config = dict(
    model='self-supervised image encoder',
    dataset='photos with spoken descriptions (Open Images, Localized Narratives)',
    train_examples=203450,
    image_size=32,
    crop_scale_min=0.2,
    horizontal_flip=True,
    color_jitter=0.6,
    method='simclr',
    arch='pvt',
    norm='rmsnorm',
    norm_position='post',
    hidden_act='swiglu',
    mlp_ratio=2.67,
    head_dim=64,
    fused_qkv=False,
    qk_norm=False,
    parallel_block=False,
    inner_norm=False,
    patch_size=[2, 2],
    depths=[3, 6, 3],
    widths=[96, 192, 384],
    projector_hidden=512,
    projector_out=128,
    projector_hidden_layers=1,
    temperature=0.1,
    init='orthogonal',
    residual_init='zero_last',
    optimizer='adamw',
    learning_rate=0.001,
    beta1=0.9,
    beta2=0.99,
    eps=1e-10,
    max_grad_norm=1.0,
    adaptive_grad_clip=0.05,
    ema_decay=0.999,
    max_steps=8000,
    batch_size=512,
    epochs=20.1,
    lr_schedule='cosine',
    final_lr_fraction=0,
    warmup_steps=400,
    weight_decay=0.3,
)
Rows from block 6 of a small self-supervised image encoder, named by matrix and row number. Rows with one number belong to one neuron. Each number is 500 + 40 x the weight over its row's rms, rounded and kept within 0 to 999. All counts start at 0. Numbers have three digits each. After the name is the row's rms in percent of the matrix's.
After each neuron's rows are labels from the 100 images, of 14848, where the neuron reaches its largest size: "top examples" is what is common among them. Only what is clearly more common there than usual is listed. The data: photos with spoken descriptions (Open Images, Localized Narratives).
# gate: MLP gate (model.blocks.6.mlp.gate.weight, 512x192), inputs 64-127
# fc1: MLP up (model.blocks.6.mlp.fc1.weight, 512x192), inputs 64-127
# fc2: MLP down (model.blocks.6.mlp.fc2.weight, 192x512, transposed), outputs 64-127

gate.0 069:522520535506452469474553410477527503519463451570562503501515450539389491531496525552504520521546494477532519516516498432395517485461518553465526475529486508437480477448552507524462538551487487
fc1.0 081:490574476530489517498572495426535422499527479522486513482468527544460491470493483504523555472507546505494553504414470498471497530411442523542495500552525533498529507475547522572493483515520513
fc2.0 078:496533481458519523445486485448492536468505535557478576471477443498424532525445433474534549562491493472573466551451453450449474522487473548557444484464544531497461538486468578509449482477485562
top examples: text has "sky"

gate.108 108:596477521534451472543433483396519533535445493524529477460516478548482448512510525487510540446459506535521559508457516489481509491518581530439528548540481557490454527543509504484505512487443518
fc1.108 101:596454436576462499546470504434436525548408417532571440508522487435507507483498553480507530420509523599492507490465531472475453519488534611498528546529446513464516527512510507491476546516519518
fc2.108 112:602457447552375510522492482484488480519404445500540420549499520497516469447527477564464505470562486524473513474508458485524631506480480614495492471501432585465450532501547544486482501523506533
top examples: text has "sky"

gate.4 099:469509473491575466439504565499511527525481470522442541464517454510501543512462544515522461471487549488504484468466440451449513494480511546450552491484490510575500415435439467480485440455463459
fc1.4 099:498509484508551472431400550527533540495451507495471504483590474521481517538461555550504464451468510510458567491511464481473539500530521581473573494533473445567485430448488435513446453472486479
fc2.4 101:444455539459542497532453418532601594418467512491497490491483537523493469544411497484519481511493508416507570534579503539527572496500477509555563494540562412579531491460522501580539528608521499
top examples: text has "wall"

gate.56 106:553519556530466496540526528519430449478425452534602437503467514456484433464510509491455517465526553598480479480503456497479417539474538542453466502521451498475485573581475547525550487587518489
fc1.56 111:467470504541509538459483504542525445441518449424505471571505556470575538484523538495520524533542486458467484505525469492524502505539503492475534433531456460536536463509465499577505539498507454
fc2.56 120:602541516538456524501542492495515460521412453508554414571479525497500489476474482518485533472537521569525502436459465512491455522455524536502452492568573570421471510519559497516501445592513531
top examples: text has "sky"

gate.24 115:527548563496505500552522463495455505532536501527507494411459479499469483560486426451516496632414434490572542547467539483471466481530455509537514488503511514484497543501514543472458492496540550
fc1.24 120:448495574441524547530528442526493522549535503509570466479487513557472526490554449531460560533512451491525532543520525445496495529470502450505457431540573533446496527439530479500525548605511466
fc2.24 119:515537541567552509512507450521526422528560506482575416539480453456518549514492542436534496450515556486502414507538424523524421495515473504510425542504541376467557464548529570562500469561516531
top examples: text has "wall"

gate.448 101:486474461587510558560440448484453558563546574507496468471456455460472497503531542494489499515502444424532461518530491467495496434486486534522419493586499515422506521552514529457445532525516546
fc1.448 092:511526500449528448478478537546466483469460425471528519503529478563539498553425441456479473513513500539478486493502513491522465506590556505409503500433498514511481443526478554528498514476521551
fc2.448 090:634508496575489466503508537442477451494478432524488434525526480529500409518489561499431464433576459471523517492517466476481526565527497494426499498494485523423478530507508602468507424507486510
top examples: text has "sky"; text has "trees"; text has "buildings"

gate.368 074:574538556536458491476444488474466487515565511393438440441426554494619500512486448504551510519471454511469492505503521511587452493518521540530526533540511530551513539482468455484468477476528465
fc1.368 093:476494493558617519522565555518457475501468494517528559534537474552474464575501516508500507520545523518508531543455526479455444534439472514476469468512525596576504514495528466528508509522480526
fc2.368 087:548519501536527491454495599499550507536419499527556529469470422477465477519477502473450517497502518463575572554436484417486524510489507559482441528548492613461441506535461527534461490509465494
top examples: text has "wall"

gate.125 092:583527557523447503530499481434533532511477525510460530433419447463486461535461470422517475484471505510549550554426566478484475481519481542556525478516498568485464584514495521503468530460515528
fc1.125 086:459495446427495542427464541568467502486524527575488525492490472462457448433417513506488478539465522517521475466472455535453568477554577515480460496515520535476473436459455459515511518450535459
fc2.125 089:437451493484463476559515540493502440424594587472523490522457536510469502494605466534479559520442536473487554492498484484521517508463505442488473460516427559502476510472474484574526503596460460
top examples: text has "sky"

gate.252 083:529518547555479503440437483481571575517457484563483509442504475501478476483439598493500464533453562404511531434466553459443525508492493492451543527558517534523536533514462498523482485491431375
fc1.252 089:487473543417461533469531485464540439476519475461457496508516535498543463525464425505467567572511448531476470511506482521548478504518515433520500489403438501523534496501515495452520503450499513
fc2.252 093:494487482529480455578507482591538581554525524482481521521507453437519559579460538394509508520490629518510530516468543480530567470522522505481537578524421486540492468461471451542460583588411428
top examples: text has "sky"

gate.376 089:484466423496508532541489476492613547545519580534492485539473506509479538519456543482534495447464505406516471458454480501499593490495511507470533489527513544541533434475484481528505500494489522
fc1.376 092:501511418472548477460418586527511481515415531456554554467441494516529526506498479424547467487487494463489481493535474534537516501525542517492528528472549458490502415547512516480558486524505506
fc2.376 073:468511547511591488413466557530460475433536399516506480477552481477501451463519545500428524480502450561515405475531447531507479468592519528489476571431553488497479478533479534498514487429441522
top examples: text has "sky"

gate.241 090:467482507496538547491542554456465477481514499572511456509525457526437431455529552479433511529448497437574489444488511484434516476493522491495459453546553509443450498544495547426467503434580506
fc1.241 090:545494496485525465579515492488433514565482509480491548581505556568531493511447515525542523465515494547491492524500498487510437524546538485493466487475474488471506509419546565535515502524559573
fc2.241 088:521479498527454482438467510547501564511505470430512487466445511397537482522529467466515515485487580534504568577467497503569582464499488495478563574524499531496513492496487412545489586544393386
top examples: text has "sky"

gate.171 106:524434491538579414542526489484500499453479497527515395564535524522474447409494512540510507473452565532478559433429447509481474488466511476442484457583431510476451459470469559591474478527542524
fc1.171 122:535455466485455467523533466542476478454498470487505497571572516488519523504499521484459464496559535515463516524489475484544548509495497462449450495477427473527486554491511531571511569515469486
fc2.171 115:455429410496510552469475495512510424436556530504535481479502564496470470405576522530503580453488490505471442433492400541470497528476486494463497541520545569503485448460511514538540480518475507
top examples: text has "sky"; text has "trees"; text has "grass"

gate.476 096:535552463519466513479410513411552534471392545521543526465469450495480425497499541447450472511453512436541503549449467496480510484484466530477486490469483512481484500560491523466493489490511537
fc1.476 092:499511531488432543540490482365498556519528525510454460455465512488500459433544541507520569514507446432559486506453552456482544475486477522467504460557516506463510489540493552486432520508492486
fc2.476 107:478431499515546429548469487507576479457566552466557521576581420471502444476485504417487560465505539520502535533489538540521510508493497500449490561464514446535534417455525544554473520493516499
top examples: text has "lights"

gate.372 100:534545545524442496583487429480501509545482516528521532472509494478470510565473430422519445559440511510516490501529555522460508513454406539559533532469500589487526596530514507449474481495510545
fc1.372 103:600510428539448498496452462488515518509462499523467518470571477421509493535484519443458402549493497507512465525512510490508569476468458522520494558464461510507540571548467492434466510450492497
fc2.372 103:472458506502540514516536496510489373475556509483470515575533526595494477431526527588506504508506506504476504447475380505495471513477504471468471449482525489468455482455553524545514453465605520
top examples: text has "sky"