python train.py --model="self-supervised image encoder" --dataset="photos with spoken descriptions (Open Images, Localized Narratives)" --horizontal_flip=true --parallel_block=false --patch_size=[2, 2] --epochs=20.1
Rows from block 4 of a small self-supervised image encoder, named by matrix and row number. Rows with one number belong to one neuron. Each number is 128 + 24 x the weight over its row's rms, rounded and kept within 0 to 255. All counts start at 0. Numbers have three digits each.
After each neuron's rows are labels from the 100 images, of 14848, where the neuron reaches its largest size: "colour at peak" is the nearest of a few named colours to the mean colour under the peak. Only what is clearly more common there than usual is listed. The data: photos with spoken descriptions (Open Images, Localized Narratives).
# gate: MLP gate (model.blocks.4.mlp.gate.weight, 512x192), inputs 0-95
# fc1: MLP up (model.blocks.4.mlp.fc1.weight, 512x192), inputs 0-95
# fc2: MLP down (model.blocks.4.mlp.fc2.weight, 192x512, transposed), outputs 0-95

gate.72:134139159139126131120111148129078143121118145161177121172127156157119136191083108112103146132123148105132136175119133117116109156093126155113154108127130071144132099126114135073148133144080104119114119089154136103103124090158154144123135114106162135118117173144168162097154165146119110110
fc1.72:104133104092117082129141140134156114114154129127106128073123092121149138089156156191151128109154137123146109140116122104116157103133142144130116139126146151102150147136137135125115140146151127115158157161119156160124132155066160120127140138121115117127119093121081126169121135116139192091
fc2.72:128131107112132117156126105131164102133122130095108094099127119109161138088156132163144137140166079169146114134163125133115133097131121113148109132116144162126110149166130150165139110096172163126151113157130142163130121107078132127136153135159100146138128079129102107137086095128129130117
colour at peak: red

gate.434:120142114132112121200172129113127154162088157148092154077140129104133183131132082129130094119122124149147117103093114112174130120148160151123107116117149125094161146118149149140153139123126113103111098142085172137160130141125129165142136103136131139089161147132113137170128111124168154106
fc1.434:118118164158115125103151118112114080069111117130122131115138105145112140148103137183139130122148151104109106150113107120128141102137087107119125161168114154141144117082141125136117102121119139108099161099116121091154096188139122126146141125055137128124135130154180098115093169144136117191
fc2.434:086126107123152116168105132172177152116142143128111125135148159130148135143131098097182148050140127124127159128141149162101138171123147138123138108103102135085107117165141151131161166119132129091139109143129099136119115092155152111120149121103141133163109084129083110100151127090137133118
colour at peak: pink

gate.76:100134149130142089129134148110108118110138092124125150116134162172116109144123128162144129104126175132097120111125130106101106137117125152122106204110088122128091126152095082115132102088103123124159129110115104159113117149076111082165128120128088154141137099152105136099121152141074140132
fc1.76:145132168116137103137165110144149139145086103141100141125176143149125175126107146146114140147151135109141103181092150135105150109112163126113143124124134112098123098118125124164164169105138081130155157148155150129173107097093107205126151105153132151088145126143151121138128166177146144112
fc2.76:130120157107108138127157161106145150137123106095143129127140114131075116080195109124114144096115145129099149120132116116137175077107146138124128140144130139162167087145136158137103128152122139121138127119162163117147114162167140153134140141138116085130147121138172121130123142119123091123
colour at peak: grey

gate.115:131122097146133190182148108148133096144126129127109125171123129112165112089152091130169153161120113181136100132109128139147116095201133165155151153156094172129091131113123123175154125086128132143102109169116109141110117124121121164142092130121103115121117113144164087100113123120146123145
fc1.115:106133145087109049128128131122122145107148133133130136080128113151109145120100171131088101093132151079123155165127130115102169162102115106112124140107144152128162149175140123088106156145133109106180144107135144126104129116139112110121177116115161105088108112132060151175148136137122175072
fc2.115:118128122107106035147122143110117200133143112157117134132096142131118137147094125122070115111133134078117171162130113116102118139130117090089155101082152131119150086123116127085138153131131102123140131080110118131107101086118133118111178112145123148133123148109085168157115150143137105118
colour at peak: blue

gate.234:103109177137119163144131086146160134122126131113165143092115146154173136156102104119158108107107163125121161125122133118143136151128113138120118133153138094118120144162158125136135064115139136105168088126113138107100099172099135109121102135141153125106131121139074118140120151107137127116
fc1.234:118146164122137167157140103152156124141134123138156156093135162139175127177109096136168114094107156160119154128147115103150134115116136106142104151131162103116134140156166126150140103097114128120174096122099141115096124186095133141124099119134155129086171110146107106133132140111144114120
fc2.234:106147175112108137109126110128133160132145096086126128146128127137138153145124085087117124145119146135059160132125121111102158111148163128116138154141158117129143094137092133133085077087147110073122108117142125130124121171099134112152129122148143113186127158141129157148141152105109147173
colour at peak: grey

gate.17:156081139134122097083106109130102090097143138060156116126113144079114120129080134119087104166095109165133133080163126123108105106167138090100144120116111149166155116040137162166066123113131121114139117125149149132149179085099078114114140139102104099158127125124098127121121110121125101121
fc1.17:099114110098112090104133135138113116097107136133130165110131092098093151140170168168160134144122123156180126106120155128130122135127168129110094102115121145117140099101154124134107092136136105085132165143129166126117094124113119132153131163160118090081133154084099133133141147094184156125
fc2.17:130116147109114172156113133098144112179132087157130148141110125132120121164167136124169136108102144061136144148136104128152131101097109102167140135134149159143102156116128119175140141147162186120124132138118130128177087152161126147134124122163174149110119133124173087105101118118134132135
colour at peak: white

gate.323:096131115105188128090132143071128107140114110139150142135125134142122107119153116164111122147130179121117092100108081122117125132137119156115085174102131125139167133112073120089132120111129098116133152120141070157123122172117159131130123093104114162133189146171158161127105095128148131121
fc1.323:115113141175171174096132109147120107158140102140179087144128133123089095125146164124108140109109130152136096122134092058143109137171117108123113142138127170140151159141138131120129085166122122112122130089080119122137147162112138141118127119114117143105139129126104152160129132147119125095
fc2.323:152144135133138109148123129132116167154134111151136144109116164106154108119089166117152126133121121114215165150142106143134064145138112081143126115160076174118092146141162119127126140155142137162129108138117112102092135109104059112137164097156119139121119086144070118114104108108127092110
colour at peak: brown

gate.140:156117130118154138164119149121161155133154152104101138130090157089145132118135078098113136138104101145121108115161107100137114112106164123098123104097160082105110152132136140111132146111113156123113116107120161139128132084145096100124099118199120113173143128131077109158154075105133118113
fc1.140:153117113149127158100161081161147092151105120118143131135138135131097134127116167109157118145140135107117156136130150121109160144176113137096169137153122155169093083125121146170112097154122109126132179150153087114122109140126131158115140145095092101104097146108140141111121135116146142109
fc2.140:179146136117104159125150094168125118129142180142144144151127131087110119142138101095151118126138112078144157140137118132160129127109093145100148107105092182100091107140193156182095151145103110192163144117178138143159116139106144159087125129136122109088116096153119115109125120123112098099
colour at peak: pink

gate.330:144113133145116139147135122153154110133099117112109140131105122109141114104152115093147121128101104156146105102134151137124166107127117106165167141105109122145110136098107127148121080101133157132130143136083094112116071116132127106121092181137131123163158145110080087092144116093119121141
fc1.330:165100117132142147131159148123177108135096103134133138175126090151121117100176141115138127112121125137153055133145126104096101167135163114106171171105123140160168121102109128089122100146100139124135142118153106117065087102166094122143132113108125101140123138139102122121119139092107141113
fc2.330:123114178123119147097124109146124127142115111119102115103121122146112132183095110097104101153148129110126131150124133137147127168135116117107150147095139112132102094093098157101127093158109161132117139152122140104116087141152156128123105121064128139142143158132155118125124163134139083184
colour at peak: white

gate.36:141138128105106132143130136144068111131161114161140117129132120169103111164098127147124166108123122136157124139095118119143097120124112111132080100177124143079136166177138116135153101173113134104103082132110136136150118162138138139150115129106111145122125127141115112131068155147144126142
fc1.36:151117120119093152157125114146087076135152131157168080114113107136108107139103126148119138133108118127162138133108101117136106104147099080153083110198141140110144149184141091118151108183136125128110080127098150106125138157146123126139104150076146108124120150115113116131083155129132149144
fc2.36:129136099123156085151122167123165146148147123123140108123120178137164113110109135118127181144116126128116163153156124128089113124131147136111170146094137091127118124166103100098174208118118136143121103134142109124078092096161074100084130106170103134151128115142096152127139106141146126109
colour at peak: black

gate.46:132160114112138141097146177110092111134161107152134123106139120166145100153109145172098151164171140098138081115110134172111124117130116121103158144136135150123140140101078190151120131127131129113139129126144114132152178147102146121153138135133137143123133119118164118105099106138131145100
fc1.46:084131082115110122128148148105109127101132112161140163111117132159140105120132124138118163165115116145132112126115128125116119091163140124107147126142130114138148121126117184140103103128160139060153107112103100119147163133125156103109130155128190096128145118125148114113083084099140120134
fc2.46:180137120112135157120121118147148146170131175160127113127118103076123102129130158083123113101126116117152105120101123161194109146097112115129115143122102125135094167150175127153146126118114129172178163164151112097131121144110121146124097120132098168118107134140112140089163110134081082169
colour at peak: pink

gate.191:096142131125109067119111158101111175134123112122148156126132140180092147155077119102091128089128157077115181161126130125121145152073139119104110113095148111137187120141116125067106155148108091108110152086136156127136137076141133120121175117130141133116132151114096157176169160129137127084
fc1.191:101133155133109096084106146107084147174134114112159127126137141163096126147111136117102120112122155096171162096138135118122138149083118065100081139083153129135141128120118112081079105133123117110130152070105141099110139093157136093141155123133165160157148145097081173137143123136123121129
fc2.191:150123081160164126190150133134131110128117099119115109155120133113126129128159081108170112139143081164093135115080118163144095111168107172142163125156100124110095097130082135168173140115135144135108123154115098136134074115110130157129125150127091109142144156127187106110107133117147087131
colour at peak: orange

gate.424:110134085089162136127121117089153115143071140100094143164098155153131090131134130149144102119139178124062143140142110117106143177090132157131135167139077119142098117116112102150109116118132095177150116155138087119155074118132129101104129091149101128140164125165138111128149132114083112093
fc1.424:173153075096133144137131141156106108155151109124156109162128165143124113093098139109154138142125130138116154156123118161067096170113116120160135135132087156144100143147071118105113162118121105114116095143162088124075112101150111127154139112140137135151123103152118145096125093112099109080
fc2.424:106115112130093154134120139133114133132114093115109130132122145191144111141107157165174150111100150091107127146113139141129122106119130098154141146185096123146136092139138105136155158153126148123140098130114114153114093140140113134147108110113130159119131149135142102111107160135089116129
colour at peak: brown

gate.91:128163153103116128143124120162082151206156137148123116124167122131133148117132115156134166142175119123118132146120155146149140145093143174135111100117170072100100095177114171116138163115087097107110160141137143149117131118119151138133112139146115157149092120103138141144177145118106135113
fc1.91:172103147159143127156126171137096138162121106132132130110136176136138189096104179123143140140103108115141147118131152132118139117153107126129146101103137115126125137149109145132104169133109102115143141104161119137128143131119114129137154149116117143097103165114149169136142087109118162067
fc2.91:100147130141159178109106163096173112118125103162109117129128139135134128113106098111116152144136136154159133110151130122135104164094088124108116173092119118148162154098093151074140136081152156093118140157144108112115116138105135127146139113106138131106096095132111098147166111099133131145
colour at peak: pink

gate.248:120073114168119136100131129116131061114143117119157126121137157090115136122118215117098183123105124105196125162107131104113161128166094130168116152139096144116154154113114123108138125153153099078151143127079167127142096123145144179127135135132181130067114120129127150136080105129149177100
fc1.248:127118145104132110137114165129104125148153107132148137139161152134109136143154190192112174133156150116131094177100097101106143087100136124158098132118135109116157131133126138140107170129119093122147139132115143180152140131119143152141170134110130157088128122135125138153153114137117135085
fc2.248:133122159123134090116112125145096151088136158125114166126092149143162158174085122134148116167154158094133095141140118129112095087120132081134121128081133154110081115068141118116127163088115135135163113124121130127156138150135064119156143125148162179140143139122151082117115134144115126160
colour at peak: pink

gate.131:137127139121167107157141172119159141120145130117109164093109141090119151099125138107119184132117106161151137072179124113086123081127167092119095118118128069127126117143123154130117129102107106094109155076136118168132158112156138137118122138160089154144163137119120142189135078109157091123
fc1.131:148099126179136189124125135116132120135134121146128126129161166124135123146109148154096164147098138088114088162155120103102122112120134144154140183128128136143134136123141116122172140107116114185145136120101133157125123130140140139121103112104183144087112082140154179108127127142105161124
fc2.131:188120100121134110137130120140180124117128159124102149124123140129156109092139115155156118131149120139172147145161117128150118090139119111120176116100085148124107098061118133172123158149130138164133155158161119143112062100156100141085130120172088105091148133128100100136142131133159111108
colour at peak: grey

gate.405:080126120112137116145148100143142110151142104146098129141112135108103093141132103128083122152110161140139175113109156108116120158143099135044148143110121131154130125137121137120118101156113108172139135137121107122090120131120113112141122118151117123096154190129146136162140172154133074123
fc1.405:056083125108117103124109109128131147097093128109131134087142120116140128136114111134163133129116140146123183091153115135140124136125165169101106083154119133115101107137143159165169111141134146122131096149127141124148121123108127147118103126125127081140133120134111085102133166128107116153
fc2.405:117121092158105080070146094169094126122130161080110118128136151082140104134110139154130102119139145147132120144122131143115137129129136112187123136107091152135146138083146102104133122136114137158150134140110095101157167148081104139134097147145156146114119136116140110095118101101142113178
colour at peak: brown

gate.474:105117133130121115156151124148161108094108130132140151128151100097095137092142103137135143104150112168152120091195168149136137126105129102132188134162111129129159119127131149139127083126115148099133129155141134092123138099102132112103120170129111120128117104088122122101147138085146132156
fc1.474:145135103106129154102112113127114135079125125086132118111105155151136095150120211117136102143097114141183109133098140127119126160144158139172106120114121140165148123097145073130126151106134111115164128128105103140116127113118106126157123152136176127101130109113094094100086101110100131106
fc2.474:151121145162140116099104120117145171122118149152136099108131112140144127114134129082124106179113128159149086143107141127137125135148158173063116138079100102136115102115138109101123122105147118144147117112100182111104137098115103092093129120165159110124125126124097087176148154133082134162
colour at peak: white

gate.4:146147103100125131172116099150170098129151097130084114104137082132164118095164115163141128107148110148143114091160132160141144124126119109133105107103130151127114175136133142162141110131149159133165158172106104143135147165098149120118103133145097104155117097113105110129131118115088154129
fc1.4:139107122118125152136135107128175133177121113104110127090134110114112127066168148144153130135130092151162118090163133129108164091162138119115102168123121170122142125114143142193141125107158127139122114161113150171196128118097128138108139137151089142108132061108076111164096112110147139128
fc2.4:128118129073108127105162132126172103124129150100101154092166083135138134063128125189161120151146148111150087122125137134112181130148136160130095149123127140095135146090152136143130129142149125117135145144093163138127159139100119141147129139114103116098136074120103116186131134127154167116
colour at peak: white

gate.273:129159142106139154168174118109146152129101089141117158095118111158107148150094105101134150107149110149121109103120131156140105094133134151147118109180128133109136131150142116149165177140122130095104112119131114098196124113122132142169120121111096167124137121144113090106154151125129109103
fc1.273:135161141131137171145149117081147138126109094143122140108114142124139135163088136098142169109151115153128098107119106116161110098141125126125129145148138122114146134120133110148172140147137155112105096101118120088163106132118119109160125112106107150163161121130112098128165157139143089149
fc2.273:087106131128118099133072109123130141164144138105159122141163137125108139132172078162121157098123138142142143121143127122094165114092110122139159113091110068137111095141107115126118163166146134181098138147125138125137130129133127147109103149173115110137101122126134123123150110123082169135
colour at peak: black

gate.20:154153130102135182145122165139138099124142107100120130092101118116145125140125152120164148165096101142166110103158167148123148131191150147125138120137112104179122139112166113168122125114112167121164139153113152148118144081109105069127101167134080110146083124083071113155137124067143154094
fc1.20:145089098142139094110096102139125095155118163075116123124081154110144121074122132128128114140114146131144157100110115118090110126171123117131125110122109156143120126103102113135130118126149135149113122123158116094113153129118079128152145103133134148124159158164121089110124098130124116150
fc2.20:111120138147149159106095120156127123141131062148093120161114109135155139134109090131121141147116106095140116133147112163128131141130116129086127139101100110108130135116083155140157118137150154131111167181110130132145150106155117126170094099099093148137127133137138154166121180121131107150
colour at peak: white; pink

gate.281:165093180170133106125121108105151109139103133111150121110112155128118131136100101134154116179112118117117127139140126114080158094166119148154101128142126147130090127028097133139153140125147140147103098117071167157108105103135095133136159137136149112123127136127099122149131137103161143087
fc1.281:140123167132102108150149118152119154150135091136114133095155103150109151123112152136155129133135102121124138147120152162119157167168163147103105126130104140078118099116134155140155168098111105106176135155113162136152111096101112156162169125132157115090092077130103128121129161124148179089
fc2.281:109120144124105161144115107121138118139119104112162172120147162156115172129105104101120157149106128111099146155156136098075093081144162104181154124121160086150151123150109157118131120152154091112116091093135163156117137102141131102119123135162149105087150169130157088163101107132130146106
colour at peak: black

gate.174:103124117154093099146139149186119160137145102129103148153146133163128133105141085156128179117143100124113154142146216161136132111098129162058144118101130093115121085121115137094119127121114116104125177141136115131124120077130140100164120184121122130160113127069122142129159151095142139089
fc1.174:158100152137110141081101137104101106104118182130141149076114097100090126138105152081131105144111119116159144082131155145136152135170119088139152095147152148144118118094157097167111077143140165123171143153110146109169122149133123127117131179151147143098132151102124109108112119130114187150
fc2.174:145161163118105138105142122120090100113151151104154127081145112093087123138159147105134087123157103154127142097117150134132097124149115095172112115158174156179130092111178114145113100148103121151139100115134141119123096127123116106125145166153169141133086124092160138098101104102132140173
colour at peak: white

gate.134:150129134106145120154122131169122125111122145139119119109178096130149165131086184161122141162138085126185117129157110155116103152134148139108140112091145096125088106122140143149143138123131095138177124128152124117125142111094132151105107074113167115121115133156101099074126163160120162130
fc1.134:131141124093103128138144152155134146116181133115146111135124166152110098086171161139129127101149090131115120152111149143119114165138142144108116134159121160137163096140144132132118149137123136108102142117136140182129133097122140117161140155143126109101113098110099133099117124096145102075
fc2.134:131095097130108080157092155161117125141154127132145117124099148120143110116110141161141150138110120137144112146146149154096134131101148112115142107113096107135109117101110117080119117164126161108161151155163128142114198105082108121129124150176113106135108118095081105128137122099129123103
colour at peak: brown

gate.12:078135105104109126162112133158116117122128123146087139086129113136163089096150092134137121127110123122103167113163176146124150134122099078094128132126088165149152118134096120104071121142132134124117108146122091087142137156120115092130120166144107127144111149092158103138088149086102101158
fc1.12:118155139098120148168129132110123111170151129152186167108157126109126148154126116106134130142135088138147150125147148144138114150109120147106136134133162081105106166173074159141112110107102125133113124119122110139113142081150128138119124149170129140150108129109139164152161119112136115090
fc2.12:155157149133176151164124129129125148113181110153140140141157096081079142121151092129107182144134146145144115135132089128174098099105127150121150103123152156124145180149128154141109136127122118075127147120157126170108136156128162129094128109102145092154112132161061167146181117126153152094
colour at peak: pink

gate.112:105152130127117119136134151171118153129152109150110106156170145141101154153116136153112171086153132126137119174147133130120149128097177137098165128072141093106146103115141160109155152130097085099156168136123140146122144104095163163150137113092133115131099108146091147134158161151125155087
fc1.112:117173128126116101144148155168113141133161107147133126169178159165101137120135151144105159117169130126133125192132140125107125119104173137093142129095142113106152122145135151091131162125065069113135164110141130149124138117091144155158137098106139126098121110148110127108136138153129137086
fc2.112:093113177148142137140104142160136106127132175158130116146088134103157137166134108147114181086111147100186114112137133093108162117100130134114153120066128098102116153097092117123127098116134131133178136139097122140154168134109102123112127123124120145149102133134172132149153171126120123120
colour at peak: brown

gate.425:103092128122114087134145091124123153152107143132120131154116155143139143173115110108116117101123166110096159136090141125119139128151159113123127135116161150122182091134140126136105153136152102115117140144116109100170099135120124127145143118115152119076147145114149137166088154153160140135
fc1.425:087109143119129073107152088137121170117082115108095131147125129171138139166110127102107104128124145142121146138074140124125174148130113115087120133088132155156153119108131085144087122129125114121156185140079118095151079137126142149164126102170134108112145183130169144149109149154132097113
fc2.425:123113110153152153178085148118157150111127073176125145086134113128119148133145110076148113147100101120135103111128130149142128143143142103124189140156143113144157144133129114146147122103126099097123146125158098121119139136133124112112128124077148121154107170120092138097146110082106147092
colour at peak: brown

gate.280:117119137117140139142112152114110137095138140139118142101124115114094113154115145153138111156084134085132142131166164130130171165101115137096136134107106152177129097111126064112130135139130156154109165130139143095126086115166101083165129149137132100156106111084143104163138184094124133116
fc1.280:121129114141131148156139139124159108147141096151149153108117136197187097124152147154165146120124147127157096121148130082093124088116165132105167186144126107109114122136130143135150105147128140116175112140141126137105161171083152111110120109108125135093138094133066105118150142115167174091
fc2.280:111132109143116110149122124096113109155125135170114123115122117137132128140112136184137165169142138150161130170111116133119151099135114169139106099095143076108149149127130129115138142100154125080095138151079134162136114099117160129121131130128150084125154128139130127156156115146175147098
colour at peak: pink; white

gate.334:107141177105093124104144124142148146114087129136096121138122113143127106107130091117104117141135127130105158124114155154127149154105098171137122151108086125125119107149144103109108092182123151179128161149116112141140083089151149141148110112165073113128119126140173182156102132137092103171
fc1.334:119112121110119107125178167099165144094126092122126156124152141121125133094174133108111133109155151122120142157177112103094130136128121119125175166105100168109156101123129156083098137155108134156113118138138109115116104111116152152133150077185094129117131112162175149141109127138126111151
fc2.334:196123109134110086124159115127113123087147132093133105137127176088129133083138195073118119130154110131136102160157116100110096102152125098153191120155102140157127096131099142115151141141127100173125100107124137113177115082152140134067160142166105144122146109119135146119105092142148138143
colour at peak: brown

gate.428:115104143154140103119150148130138136110073134126122123163122136159107128104087104118124154134117118141132130107114129130083102107140174119156142113189115109136102150070127132130124142111123123115148119119123097121182157110079117143122136103127097114153152108106100124105137176128108135072
fc1.428:131160085138100144136171132123150113156111105187097138095145096149119111108141123165138145132140126141167113140142126142133134108146158141131149120132134165091119151138141135164176159136131175138110122136100098111150143162112140154110109119117154143097117102147144087081115115130138162117
fc2.428:145110094097149167165131115115149144162127070071079122108128157117148142132138142159185154108130144096128112118158107118127162085119147103164125127138135112124089121175152111168171153107127166099087147141136140150185096173131126110131097124175089159169129118136122092127126121102113144151
colour at peak: white; pink